{
  "horizontal_flip": true,
  "encoder_mlp_ratio": 2,
  "encoder_bias": "all",
  "encoder_drop_path": 0.05,
  "lr": 0.000355,
  "beta1": 0.9,
  "ema_decay": 0.99,
  "epochs": 2.2
}
Rows from block 9 of the image encoder of a small image captioner, named by matrix and row number. Rows with one number within an expert belong to one neuron, the router's apart. Each number is 50 + 15 x the weight over its row's rms, rounded and kept within 0 to 99. All counts start at 0.
Before each expert's rows are labels from the 100 images, of 14976, where the router gives the expert most weight on average: "responds to" is what is common among them. Only what is clearly more common there than usual is listed. The data: photos with spoken descriptions (Open Images, Localized Narratives).
# router: router (encoder.blocks.9.mlp.router.weight, 32x384), inputs 0-127
# up: expert up (encoder.blocks.9.mlp.up, 32x96x384), inputs 0-127
# down: expert down (encoder.blocks.9.mlp.down, 32x384x96, transposed), outputs 0-127

# expert 27
responds to: text has "sky"; text has "trees"; text has "grass"; text has "bottom"
router.27:52 28 58 84 59 72 39 50 50 50 62 28 48 44 49 61 32 16 56 44 52 35 45 51 27 39 48 77 51 42 34 43 21 63 61 54 43 58 54 54 55 44 99 63 53 51 42 44 40 45 44 61 54 47 49 30 52 60 59 45 47 34 37 21 44 44 58 54 51 40 64 18 38 38 51 48 91 72 60 57 62 66 51 66 41 33 53 51 58 58 64 29 48 49 61 00 33 60 38 57 64 31 68 49 52 56 53 53 67 22 58 38 43 60 35 33 50 56 51 53 62 53 77 59 54 46 40 38
up.0:50 50 50 20 50 11 50 50 50 50 50 89 50 50 50 50 50 50 50 50 50 81 50 50 50 50 50 50 50 50 50 50 93 50 50 13 50 50 50 50 50 50 00 50 50 50 50 50 50 50 50 50 50 50 50 50 50 21 50 50 50 91 50 50 50 50 50 50 50 50 50 98 50 50 50 50 00 50 50 50 50 17 50 12 50 76 50 50 50 50 50 81 50 50 50 50 78 50 83 50 11 81 50 50 50 50 50 50 50 50 50 50 50 50 50 50 50 50 50 50 50 50 18 50 50 50 50 77
down.0:09 36 86 50 59 32 50 50 77 50 33 66 50 79 84 34 69 34 50 71 50 37 59 74 50 61 42 50 50 50 50 50 35 50 50 50 64 50 74 50 64 50 50 50 59 50 50 50 59 33 50 06 29 50 36 50 38 50 50 50 30 50 50 36 38 50 50 50 81 25 43 40 27 32 50 50 41 50 50 32 50 50 09 35 73 50 92 68 50 27 36 50 72 70 50 50 50 60 62 30 65 41 50 71 27 34 21 50 39 50 50 50 30 50 50 36 50 50 50 22 24 07 50 27 64 50 50 50
up.1:61 74 32 29 50 16 82 50 60 50 50 82 57 50 50 38 73 79 36 50 50 50 50 50 67 68 50 34 50 50 79 70 67 26 40 50 60 33 39 39 41 50 00 35 50 50 57 50 58 67 50 33 50 50 42 65 50 33 30 50 50 73 78 70 50 59 37 50 50 67 36 79 50 50 50 50 09 30 38 50 43 34 39 36 68 81 39 50 50 39 34 81 50 50 50 72 75 26 62 40 32 66 34 39 41 50 50 58 34 65 38 64 64 50 68 75 42 50 50 50 43 40 23 50 44 50 63 64
down.1:12 50 74 66 34 30 50 73 50 50 50 50 50 70 50 50 36 50 50 79 50 50 69 50 67 50 35 03 50 50 32 50 50 33 50 50 50 50 50 50 50 64 50 33 50 50 92 50 50 50 32 34 50 50 50 37 50 50 50 50 29 50 50 50 67 50 50 71 71 50 50 71 50 50 65 50 50 50 71 50 50 30 09 50 87 50 50 50 50 50 50 66 50 50 50 63 50 50 68 64 71 50 50 19 50 50 50 64 35 69 50 50 90 17 50 50 66 50 50 21 50 50 50 50 77 50 24 30
up.2:59 66 34 33 47 19 75 42 68 45 46 79 55 58 47 36 77 74 38 50 51 50 62 58 65 70 57 33 52 54 74 68 67 22 43 52 58 31 36 43 40 50 05 36 57 44 58 48 57 61 52 30 53 50 43 61 52 39 28 53 56 72 78 66 58 59 34 50 36 64 28 75 52 54 46 53 07 34 38 50 43 28 27 35 66 81 34 48 44 40 28 73 58 36 37 66 74 33 64 39 31 64 39 39 41 53 50 55 32 60 43 63 61 45 69 79 45 50 51 29 44 37 25 48 47 50 62 59
down.2:95 59 26 50 41 64 50 69 20 53 65 50 62 18 22 69 37 71 54 39 61 57 50 29 34 53 59 48 35 65 57 41 65 50 38 59 54 50 22 36 45 28 55 40 53 31 29 37 50 71 56 89 78 43 58 47 50 35 26 50 58 77 32 58 59 34 31 46 24 69 33 62 61 66 66 50 55 50 50 74 50 68 76 70 26 69 20 50 73 67 61 41 36 43 83 50 58 52 44 50 27 50 55 27 67 53 63 36 60 50 35 30 50 44 43 58 50 57 61 73 68 80 57 62 36 31 40 50
up.3:50 20 66 80 66 78 50 50 50 50 50 22 50 33 50 67 29 17 50 50 50 50 50 50 30 28 50 83 50 50 23 28 24 50 50 50 50 50 50 50 50 50 99 50 50 50 50 50 50 50 50 50 50 50 50 50 50 50 68 50 50 28 33 29 50 50 50 50 50 27 50 22 50 50 50 50 99 66 50 50 65 75 50 74 26 28 50 50 69 50 67 20 50 50 50 17 26 50 32 67 71 50 71 50 50 50 50 50 76 28 50 32 50 72 32 50 50 50 50 50 50 50 94 50 50 50 50 50
down.3:50 50 50 50 26 70 50 50 50 50 65 50 50 50 81 34 50 67 50 82 32 50 92 50 50 50 50 50 50 50 50 50 76 50 50 30 50 50 19 50 50 50 65 50 67 50 50 50 50 67 50 50 50 50 67 32 50 50 50 50 81 50 21 50 91 50 50 76 50 50 50 50 50 50 23 50 26 50 35 50 50 62 50 32 50 68 50 50 73 50 50 38 50 50 50 50 50 24 50 50 50 27 83 50 76 20 50 50 28 74 50 50 81 17 50 50 50 50 50 95 71 08 50 50 50 50 50 31
up.4:50 22 67 74 57 79 31 50 50 50 61 20 40 40 50 59 28 16 58 50 50 41 50 50 50 32 43 67 50 42 22 31 28 67 64 50 50 63 58 50 61 50 99 67 50 50 40 50 50 39 43 59 50 50 50 34 50 63 69 58 50 24 35 19 44 50 60 50 50 35 65 09 50 50 50 50 96 72 64 50 50 68 50 68 39 32 56 50 50 60 65 14 43 50 64 23 31 50 35 50 76 36 69 50 50 50 57 50 69 34 64 50 38 58 35 24 50 50 50 50 55 56 77 50 50 50 35 33
down.4:50 88 50 50 50 50 50 50 20 50 65 50 76 12 50 85 50 50 66 50 50 50 50 17 50 50 74 71 50 72 67 28 64 35 50 62 50 50 19 50 50 29 50 50 17 50 30 50 50 29 50 82 73 64 50 50 50 50 50 50 50 63 32 75 50 50 50 50 13 62 50 50 50 67 50 50 64 50 50 50 08 59 85 62 34 67 03 50 89 50 50 50 19 50 50 50 50 50 27 64 50 50 50 50 91 50 50 50 66 50 35 37 50 33 50 50 50 37 60 88 62 50 50 50 26 24 69 50
up.5:50 15 50 50 50 50 50 50 50 50 50 25 19 50 50 50 29 00 50 50 50 50 50 50 50 50 50 50 50 50 15 50 50 50 50 21 50 50 50 50 50 50 76 50 50 50 50 81 50 21 50 50 50 50 76 50 50 50 81 50 50 50 17 50 50 50 50 50 50 29 50 05 50 50 50 50 50 50 50 27 26 50 50 50 50 26 74 50 50 50 50 17 50 50 50 50 50 79 50 50 83 50 73 92 50 16 50 50 50 50 82 50 50 28 50 50 50 50 50 50 50 50 50 50 50 50 50 08
down.5:12 50 76 50 26 50 50 50 92 63 27 50 50 79 78 50 50 62 50 50 50 50 69 92 50 50 50 14 80 22 50 73 50 50 50 50 50 50 84 50 50 50 65 76 69 50 75 50 37 39 25 50 50 36 50 50 50 50 50 50 50 50 50 29 35 50 64 50 50 27 50 50 50 50 32 62 50 50 50 38 50 31 50 50 71 32 83 50 50 50 50 50 72 37 50 50 50 67 67 50 62 50 50 50 50 50 30 66 50 50 37 30 62 50 50 29 50 50 28 05 50 25 50 22 50 50 50 33

# expert 18
responds to: text has "holding"
router.18:24 56 65 52 38 69 27 41 51 89 33 67 48 63 51 61 38 54 60 52 47 77 49 48 25 56 44 46 56 37 48 41 46 54 28 64 44 61 51 70 59 53 79 27 38 69 73 40 31 55 31 54 15 52 86 62 23 31 70 21 75 42 48 60 60 57 74 53 56 44 41 37 40 32 74 26 46 69 71 65 77 53 58 45 47 52 59 60 33 61 53 51 69 61 60 43 13 61 59 48 62 71 57 33 57 47 23 57 62 71 59 25 30 31 35 44 86 76 52 54 70 50 43 48 55 47 43 63
up.0:63 45 50 50 43 33 47 58 78 45 38 79 61 56 47 47 85 62 43 46 30 46 59 73 43 64 64 41 60 59 71 74 59 30 46 40 66 28 39 57 37 50 14 39 56 50 57 56 65 60 57 29 42 61 35 50 43 44 29 39 57 73 70 62 58 54 50 60 53 67 25 68 35 43 60 47 10 43 28 50 44 39 09 35 60 69 47 60 46 32 22 70 68 42 34 53 62 37 69 36 16 50 43 46 36 43 37 46 41 50 39 62 70 61 72 74 31 50 42 26 50 28 29 65 50 50 64 63
down.0:59 35 74 38 29 34 27 50 50 28 40 50 50 50 80 31 62 50 59 36 50 50 82 50 27 63 50 25 30 37 50 65 50 66 50 10 61 60 72 50 19 81 64 50 59 50 58 20 50 18 37 50 76 28 50 37 25 50 65 40 86 61 32 38 50 34 65 37 75 31 31 50 77 50 21 50 37 50 50 40 29 50 72 29 50 50 68 59 50 66 50 26 50 50 59 41 50 35 50 41 50 69 50 50 50 29 68 50 64 42 60 27 72 72 64 50 91 50 40 74 50 50 68 50 50 24 67 71
up.1:37 63 50 38 60 50 50 35 35 41 50 33 32 50 50 45 11 50 50 60 68 50 40 50 73 50 33 50 40 32 34 27 50 78 50 65 34 75 50 35 68 50 74 50 36 50 41 50 27 38 35 72 71 35 74 50 58 50 72 60 39 36 50 50 43 50 50 50 50 31 61 43 74 50 22 61 80 50 73 50 50 50 71 50 50 41 50 27 39 68 85 37 30 50 62 50 50 63 26 71 95 50 50 50 63 50 68 56 60 42 50 50 28 22 28 28 66 37 62 65 50 72 65 40 50 59 50 23
down.1:81 50 33 50 34 50 81 50 20 50 50 34 70 23 50 66 27 75 19 50 70 50 50 26 50 50 50 50 39 32 50 26 66 74 35 50 34 61 30 50 50 50 50 29 59 28 50 50 50 50 50 50 50 50 50 50 74 50 50 50 50 65 50 50 50 35 27 50 16 67 50 82 50 50 50 50 50 50 50 50 42 69 74 50 43 65 30 50 60 31 61 50 50 29 65 50 68 50 28 50 50 50 50 50 62 61 70 50 67 50 68 50 65 50 28 50 50 67 79 71 50 73 50 50 38 50 50 64
up.2:23 86 50 50 26 36 60 50 84 77 50 50 63 64 66 50 85 69 39 30 36 50 50 50 29 50 50 50 32 62 50 50 29 50 35 72 50 39 50 50 35 50 50 50 77 50 67 50 50 72 50 28 50 50 61 70 39 50 28 50 50 50 50 50 61 68 50 50 50 50 50 50 50 62 74 29 50 60 50 50 67 50 22 50 50 63 50 50 64 61 50 61 50 50 50 50 50 50 64 50 36 50 50 50 50 65 23 50 38 70 50 50 50 50 50 50 50 69 50 50 50 30 40 16 64 50 20 76
down.2:85 73 30 46 55 62 50 64 50 50 40 50 38 35 28 58 28 55 50 31 59 66 50 32 60 53 46 53 33 73 50 41 50 60 23 74 50 68 21 50 50 23 66 50 42 50 41 50 50 44 36 73 50 50 50 53 47 38 16 45 50 77 34 59 61 33 42 50 29 67 37 50 50 73 55 50 57 56 50 72 50 57 92 71 30 55 14 42 72 46 72 50 37 50 94 71 70 50 31 63 43 50 45 50 62 59 66 50 66 36 50 50 70 30 36 64 40 50 55 71 68 88 60 73 39 64 40 50
up.3:33 50 50 50 50 86 33 50 50 50 50 32 50 50 50 50 05 50 50 50 50 50 33 50 50 50 29 50 50 28 50 17 50 87 50 50 50 80 50 50 84 50 87 50 50 50 50 50 30 34 50 77 50 50 50 50 50 50 70 50 24 50 50 28 50 50 68 50 50 50 50 24 69 50 27 50 85 80 76 50 50 77 50 50 50 34 50 50 50 50 86 18 26 50 50 50 50 68 28 75 70 32 50 50 50 50 72 50 72 50 50 50 25 50 22 17 50 50 50 77 50 76 78 50 50 50 29 34
down.3:50 71 27 50 30 50 50 50 50 50 29 50 50 75 50 50 50 35 50 37 50 50 50 50 50 50 50 62 41 50 70 50 72 50 31 50 07 64 50 50 22 50 50 50 50 50 50 50 27 50 50 50 70 20 50 50 50 50 50 33 50 50 89 50 50 71 68 14 50 29 50 50 71 50 50 50 21 25 50 50 50 35 50 18 50 50 22 50 50 72 50 50 50 50 50 79 50 50 50 25 30 50 32 50 50 50 50 65 50 50 50 50 50 02 50 50 50 50 50 17 50 19 50 63 50 50 50 68
up.4:67 44 55 64 36 44 43 64 85 60 41 61 67 59 50 60 85 57 50 35 26 35 61 71 21 42 69 46 55 67 64 68 41 30 42 43 63 29 50 68 34 46 28 50 63 50 50 55 76 68 57 39 33 61 43 58 39 50 30 39 59 74 54 50 55 62 54 61 50 66 37 59 28 44 70 39 34 50 32 45 59 58 04 45 50 59 46 72 70 43 32 62 74 50 40 46 41 37 65 38 18 45 46 56 36 45 37 46 42 57 45 50 68 69 66 63 38 62 43 40 62 22 44 60 57 35 55 73
down.4:96 64 31 44 40 64 55 66 14 53 50 42 50 18 38 68 34 68 50 42 65 50 54 22 40 50 50 50 38 66 46 50 60 53 32 64 42 50 20 31 45 27 64 40 50 40 34 50 53 54 47 92 70 50 56 50 47 41 23 45 45 76 22 55 50 26 27 50 18 71 37 58 59 65 55 52 57 48 46 65 40 66 90 57 32 53 25 47 80 50 68 46 50 53 96 55 64 50 30 62 35 46 53 41 65 58 72 34 62 40 53 46 70 26 38 57 50 58 56 78 62 83 58 63 36 60 35 52
up.5:33 64 57 50 59 67 42 34 38 73 50 24 33 50 50 50 23 35 62 50 65 60 50 50 56 40 50 50 36 36 23 10 38 64 50 50 40 63 50 50 60 60 85 50 36 58 50 50 50 50 40 65 50 27 86 50 50 58 70 40 50 29 34 50 50 50 50 50 50 27 66 32 60 60 44 40 91 43 70 50 50 60 67 50 35 27 50 36 31 72 73 50 35 70 64 50 50 60 50 50 86 76 59 61 66 50 50 58 60 50 50 41 30 22 17 33 81 50 58 62 42 50 74 35 58 50 50 34
down.5:84 77 38 50 78 50 50 50 36 50 50 50 58 27 50 62 30 50 50 37 50 65 50 25 50 77 50 50 50 50 31 50 50 70 40 50 24 72 39 50 50 50 50 50 50 39 34 50 50 50 50 82 58 40 50 67 50 50 37 50 50 50 50 67 65 23 28 29 16 72 50 71 50 50 50 59 50 50 50 79 50 50 87 50 32 50 41 50 64 50 72 65 50 50 87 61 66 50 50 59 36 50 50 24 76 50 87 26 50 50 50 50 50 35 31 50 50 50 50 84 74 79 68 65 31 50 50 50

# expert 24
responds to: text has "trees"; text has "plants"; text has "grass"
router.24:68 42 36 43 71 22 62 37 43 32 74 35 36 35 41 40 65 24 28 68 63 26 35 50 86 31 57 57 40 41 53 38 47 58 77 42 61 35 49 52 72 53 26 46 34 55 28 48 61 42 84 55 65 64 33 67 71 72 53 73 32 40 58 42 35 74 38 47 48 47 61 37 65 64 30 44 51 42 43 39 40 56 51 57 72 30 59 46 33 64 55 38 40 37 26 28 55 48 35 61 68 36 36 81 39 58 53 31 35 26 47 50 14 81 53 54 37 27 65 49 36 57 58 21 41 57 41 43
up.0:42 67 50 50 50 42 18 64 50 88 50 88 65 50 37 66 75 69 33 50 50 50 50 50 26 50 85 70 62 35 39 58 39 39 32 59 50 41 41 50 32 36 27 50 70 64 72 50 55 59 40 50 41 42 43 87 22 50 01 33 75 76 50 50 65 50 50 50 44 50 28 81 50 50 66 50 33 42 50 50 50 50 50 50 41 68 43 61 65 32 50 50 42 50 69 42 65 43 50 50 24 50 41 21 62 50 42 50 50 64 35 65 84 50 50 66 50 50 50 50 36 50 39 50 69 63 43 68
down.0:22 50 62 30 33 50 50 50 50 50 21 38 50 50 50 76 50 50 50 50 50 68 50 50 50 50 50 22 50 50 50 50 77 07 28 22 50 50 36 41 28 50 50 27 50 28 50 50 50 85 76 61 68 24 58 50 61 50 50 50 50 50 50 69 50 42 36 50 28 50 20 81 89 50 50 50 27 23 50 79 50 73 50 50 08 50 28 40 50 50 50 50 24 90 50 82 50 50 72 50 50 74 50 45 72 50 60 68 61 78 09 50 50 29 50 50 50 50 50 50 50 50 50 50 50 39 50 40
up.1:50 50 50 22 50 30 73 31 31 00 50 16 50 50 50 31 50 31 50 50 68 50 50 50 99 50 16 50 50 50 50 50 50 50 50 50 50 50 50 50 78 63 50 50 50 50 23 50 50 50 50 50 50 68 50 13 98 50 86 96 11 50 50 50 50 50 50 50 32 50 50 21 72 50 21 50 50 50 29 50 50 50 50 50 50 50 50 29 13 68 50 50 50 50 12 50 50 50 50 50 50 50 32 50 21 50 50 50 50 50 50 50 07 73 50 38 50 50 50 50 50 50 50 28 32 50 50 30
down.1:50 50 50 50 50 66 69 50 50 50 68 50 26 22 18 34 50 50 72 50 50 50 50 50 68 21 62 50 17 50 50 50 30 71 50 50 50 50 67 50 50 50 50 50 20 50 59 50 50 50 79 50 36 50 65 50 50 50 50 50 50 50 30 50 20 81 74 50 50 64 50 50 50 29 50 35 68 69 61 50 65 50 50 72 50 50 66 50 76 84 50 50 50 50 50 50 50 50 23 50 50 37 50 50 50 70 50 35 50 50 71 50 20 78 11 50 50 50 50 50 50 24 50 22 50 11 29 76
up.2:69 27 50 32 50 50 50 24 32 06 61 35 50 50 50 50 23 17 50 73 50 50 31 50 98 50 21 50 50 37 31 33 50 65 86 50 50 60 67 50 78 50 50 50 50 50 23 33 39 50 50 50 50 68 50 15 87 73 85 73 02 24 50 32 25 50 50 50 34 50 50 50 73 50 50 50 50 50 50 33 50 50 50 50 66 50 50 50 50 50 50 33 35 50 26 50 50 50 50 50 50 31 50 50 28 50 50 50 50 29 50 50 03 50 50 30 50 50 71 50 50 64 50 50 50 65 50 21
down.2:50 50 50 50 50 50 50 50 29 50 77 36 24 50 17 36 31 31 60 50 58 50 74 50 50 50 64 79 50 60 64 67 58 50 74 50 23 63 32 50 50 18 64 50 50 67 28 50 33 34 50 50 50 50 50 42 50 50 50 50 50 65 22 50 50 77 50 50 70 50 69 50 50 50 66 50 61 50 74 67 67 32 32 50 50 61 38 68 50 65 50 34 50 26 85 50 50 68 50 71 50 40 50 61 60 50 31 35 50 50 50 28 50 71 50 68 50 50 26 65 75 50 69 50 50 50 33 50
up.3:38 73 45 56 43 40 23 63 50 97 43 77 68 50 38 64 78 64 38 35 50 44 50 50 26 58 85 62 50 50 34 50 35 36 30 59 50 41 37 57 28 38 33 50 75 61 72 50 60 56 50 50 32 50 50 97 20 53 07 37 77 65 50 42 69 50 44 50 45 57 24 73 50 50 65 50 35 42 50 50 50 63 50 61 30 72 44 66 63 32 44 50 45 41 68 50 60 35 56 50 21 59 41 36 62 50 50 44 44 68 41 61 87 45 45 66 50 60 50 50 31 50 30 50 71 58 38 68
down.3:85 65 22 50 50 72 62 70 17 50 50 50 50 16 38 66 50 50 50 28 68 74 50 16 50 61 50 50 50 76 50 37 50 50 25 57 50 37 23 41 50 26 55 33 60 42 27 50 50 63 50 85 74 50 62 49 50 50 29 50 50 65 34 64 68 28 29 50 14 79 50 63 64 68 50 56 50 50 36 60 36 67 91 61 30 50 22 41 67 50 60 42 50 50 79 62 62 50 50 59 50 50 50 44 50 50 64 50 59 50 50 50 66 35 39 50 50 50 67 86 55 85 50 50 50 50 36 63
up.4:50 50 50 50 50 50 50 50 50 50 50 50 50 50 50 50 50 50 84 50 50 50 86 50 50 09 50 50 50 50 50 50 85 50 50 11 50 50 78 85 50 50 50 50 50 89 50 50 77 50 75 50 50 50 50 50 50 50 50 50 50 50 50 50 50 50 50 50 50 50 50 33 50 50 50 50 50 50 50 50 50 20 00 50 50 28 50 50 50 50 24 50 50 78 50 50 50 50 50 22 50 50 50 95 50 50 50 50 50 50 70 50 50 21 85 50 92 50 50 50 50 50 79 50 50 50 79 50
down.4:82 50 24 50 50 50 50 75 35 50 35 64 50 34 32 50 50 73 50 27 50 50 70 50 65 50 50 23 50 61 50 31 50 50 31 50 75 37 50 26 30 50 50 50 50 23 19 64 73 50 34 50 61 38 50 50 32 77 37 50 36 50 50 50 50 02 50 71 02 77 50 69 50 50 50 50 50 38 42 50 28 28 50 60 40 50 50 50 50 50 67 50 26 76 50 50 68 41 50 65 33 70 75 77 82 50 80 16 69 50 68 69 72 64 34 60 50 50 72 50 63 81 40 50 50 76 50 35
up.5:64 50 50 31 74 30 50 50 35 13 69 25 50 50 50 50 34 50 50 50 73 50 33 32 88 22 15 50 50 50 23 50 50 50 80 50 50 50 50 50 74 50 62 50 23 50 50 50 50 50 50 50 63 50 33 50 91 66 69 85 20 22 50 39 33 50 50 50 34 50 84 13 81 50 28 50 50 50 31 50 50 50 67 50 61 27 50 35 24 75 67 37 50 50 21 50 50 50 36 50 50 34 50 78 29 74 50 50 50 50 63 32 10 81 50 34 30 50 50 50 50 50 69 32 50 68 50 30
down.5:64 64 50 34 50 50 50 66 33 50 50 50 31 20 12 50 50 50 50 31 50 61 39 18 50 50 50 50 50 31 50 50 50 58 81 50 27 50 75 83 87 30 36 70 50 50 34 34 09 50 50 50 50 50 37 50 50 50 50 40 31 50 25 50 59 50 50 50 50 50 50 50 50 34 57 50 38 50 50 50 37 64 31 82 50 50 74 50 69 66 50 50 60 23 50 39 50 71 38 50 50 30 30 50 37 50 30 50 50 50 50 50 50 72 50 23 68 50 28 50 78 50 66 50 50 50 50 50

# expert 2
responds to: text has "grass"
router.2:45 04 67 66 53 57 19 37 57 45 45 50 46 58 72 36 62 26 55 53 53 37 41 54 43 07 59 58 55 46 29 55 16 50 61 33 66 34 79 59 42 72 49 53 46 61 45 57 63 60 45 41 26 59 62 50 35 66 68 40 40 41 57 26 50 57 67 53 57 26 64 09 43 63 49 30 68 47 56 28 49 42 51 60 58 24 71 65 45 52 38 62 68 74 46 26 34 53 64 38 60 92 55 70 53 50 40 65 64 69 74 53 47 53 34 32 53 50 42 44 45 48 88 45 56 49 48 37
up.0:50 50 65 50 50 19 83 33 85 50 50 78 50 50 50 17 73 69 50 50 36 32 78 65 50 50 50 33 50 50 73 67 50 28 34 50 75 50 50 50 50 50 15 30 50 50 50 50 50 72 37 29 50 50 50 50 50 31 36 50 65 50 78 50 50 50 50 50 50 50 50 50 50 50 50 50 14 50 50 50 50 12 09 50 85 72 50 50 34 50 33 70 76 50 31 50 50 50 50 32 32 50 50 50 35 50 50 65 50 50 50 50 50 50 69 73 50 50 25 19 50 28 27 50 50 28 50 50
down.0:97 50 33 50 50 50 50 76 25 50 64 41 50 14 28 70 50 71 50 40 65 43 54 22 31 54 50 50 50 57 50 39 66 58 31 61 63 50 16 50 41 25 56 41 55 36 28 32 43 65 50 89 80 58 45 50 44 30 31 43 50 79 27 50 56 28 20 54 26 68 41 61 62 50 62 50 43 59 50 63 50 64 77 50 35 65 28 45 72 50 50 39 34 50 86 54 65 50 37 57 26 50 56 39 67 60 67 27 62 50 43 50 57 39 42 62 41 58 56 76 50 90 62 65 34 50 31 50
up.2:38 40 59 66 53 72 30 50 45 62 53 18 34 50 53 57 23 34 60 50 54 40 44 50 39 17 43 63 39 46 26 37 28 72 61 59 36 64 63 55 61 50 87 77 50 63 45 50 35 45 47 61 45 40 68 50 50 50 69 50 47 35 28 27 50 50 63 50 50 34 77 11 60 61 53 50 99 53 66 50 55 67 58 68 37 23 61 43 53 68 66 31 38 63 64 35 28 67 28 60 81 53 56 66 59 50 50 50 68 41 64 41 36 46 23 25 60 50 47 63 47 56 82 38 54 50 31 38
down.2:93 62 24 50 37 50 50 68 21 50 64 50 50 17 29 65 50 50 61 50 72 50 50 35 36 50 68 50 50 60 57 28 56 50 38 64 50 50 50 50 50 34 50 30 61 38 37 50 50 62 50 84 59 65 50 50 63 50 26 59 50 50 35 50 60 37 31 50 13 63 50 56 79 50 50 50 50 50 38 70 39 68 78 50 33 50 41 50 66 50 62 50 50 40 71 50 50 50 35 66 30 50 61 32 85 50 67 23 50 50 50 50 69 50 50 50 50 50 66 92 59 82 50 65 29 50 50 50
up.3:67 58 41 38 43 26 71 50 73 41 50 74 68 59 50 40 80 62 39 47 37 50 65 68 57 71 59 34 58 60 74 64 63 23 36 41 62 31 40 50 37 50 12 30 52 37 56 53 66 60 56 33 50 57 38 53 50 50 31 50 57 70 74 65 50 58 39 59 47 68 26 73 40 41 50 50 09 46 31 47 45 31 15 30 62 72 37 58 47 38 30 67 66 41 30 59 61 37 67 36 23 52 46 39 37 50 50 50 31 61 44 53 61 56 74 83 45 54 50 27 52 31 28 57 50 41 66 63
down.3:99 60 32 47 38 62 56 72 27 54 62 47 56 18 28 70 33 66 50 38 66 48 50 27 35 47 60 45 43 58 50 41 63 56 29 61 53 50 21 36 53 30 60 39 54 40 24 37 50 61 53 87 76 50 55 50 45 43 24 50 53 79 28 50 50 30 21 50 19 73 35 56 66 56 50 50 50 50 38 65 42 68 80 64 30 60 30 47 80 60 64 40 44 50 89 54 61 50 31 58 32 50 50 39 72 56 70 33 56 44 45 44 58 39 50 54 44 58 54 77 61 88 60 65 31 44 35 59
up.4:50 50 50 50 69 50 50 50 50 28 50 50 09 18 50 50 23 50 50 50 50 50 50 50 75 50 50 50 35 11 27 50 65 83 50 50 50 64 50 22 72 50 71 50 50 50 50 50 27 50 28 50 74 50 50 50 50 50 50 50 50 50 50 50 50 25 50 50 50 33 50 50 50 50 33 50 72 50 71 50 50 50 50 50 66 50 50 05 50 50 81 50 36 50 50 50 79 50 30 50 85 69 50 50 50 50 50 50 50 34 50 68 31 29 17 50 50 28 50 50 50 72 65 50 50 50 50 15
down.4:50 50 28 50 50 59 50 82 11 62 70 50 79 24 50 61 50 63 38 32 50 50 50 29 32 50 42 50 36 50 58 50 62 59 28 63 50 33 30 41 50 26 50 36 50 34 38 50 50 50 50 91 50 50 58 50 50 50 19 71 50 70 18 57 77 60 50 28 50 73 50 50 72 66 39 50 27 67 50 50 31 50 77 50 50 50 27 50 70 50 50 50 50 50 82 50 50 50 50 35 33 50 50 50 50 50 73 30 50 50 50 50 69 50 50 50 50 50 50 73 50 96 50 63 28 62 34 50
up.5:38 26 58 72 50 72 22 50 41 60 50 26 21 41 50 61 23 32 63 50 60 50 50 50 50 20 50 63 50 35 24 33 34 80 67 50 50 65 63 50 63 50 89 71 50 66 50 50 35 50 50 61 50 41 63 50 50 50 75 50 50 33 30 35 50 40 67 50 50 29 70 15 50 68 50 50 89 50 67 50 50 65 62 68 35 26 63 42 50 64 72 35 38 67 68 31 40 58 32 64 81 50 50 68 64 50 50 50 74 39 59 50 35 40 18 20 50 50 50 64 50 63 82 50 50 50 34 32
down.5:99 50 25 50 50 67 63 50 50 50 50 50 84 03 50 50 50 66 50 50 50 50 66 31 50 50 74 50 50 50 50 07 50 50 50 50 50 29 50 36 50 50 50 31 50 50 50 50 50 84 50 50 50 50 63 50 30 50 16 50 50 67 26 66 72 50 23 50 16 70 21 50 50 50 50 62 50 50 50 50 50 72 72 50 15 50 29 74 70 50 50 50 50 50 73 50 50 36 16 50 22 68 50 50 50 50 68 50 50 50 50 70 69 42 50 78 50 50 50 73 50 73 50 50 50 50 20 50
up.6:50 30 50 68 66 65 14 50 50 69 50 50 22 50 50 66 23 27 50 50 50 50 50 50 50 17 50 80 50 29 23 28 50 77 50 50 36 61 50 66 50 50 83 71 50 72 36 50 50 39 50 65 39 32 79 50 50 50 65 37 50 50 31 50 50 38 61 50 50 21 64 26 61 66 50 50 89 50 61 50 50 50 50 73 32 22 62 50 50 62 71 20 24 67 70 50 50 65 35 70 81 64 50 50 63 50 50 39 68 29 50 50 50 38 21 15 50 50 50 67 50 50 94 50 50 50 50 35
down.6:16 50 73 50 72 30 23 40 88 50 26 50 50 68 83 31 50 50 33 63 50 50 50 50 68 50 33 50 50 50 50 80 27 50 50 50 71 32 78 75 31 85 50 50 50 86 50 69 50 50 50 30 50 50 50 50 50 73 50 50 31 22 63 68 50 73 50 70 50 50 50 50 30 30 31 50 50 41 50 50 50 36 01 40 50 66 50 50 09 50 24 64 50 50 23 50 50 50 50 50 65 66 23 50 34 50 50 50 50 50 31 50 50 50 50 69 50 50 50 25 50 13 50 23 68 67 50 50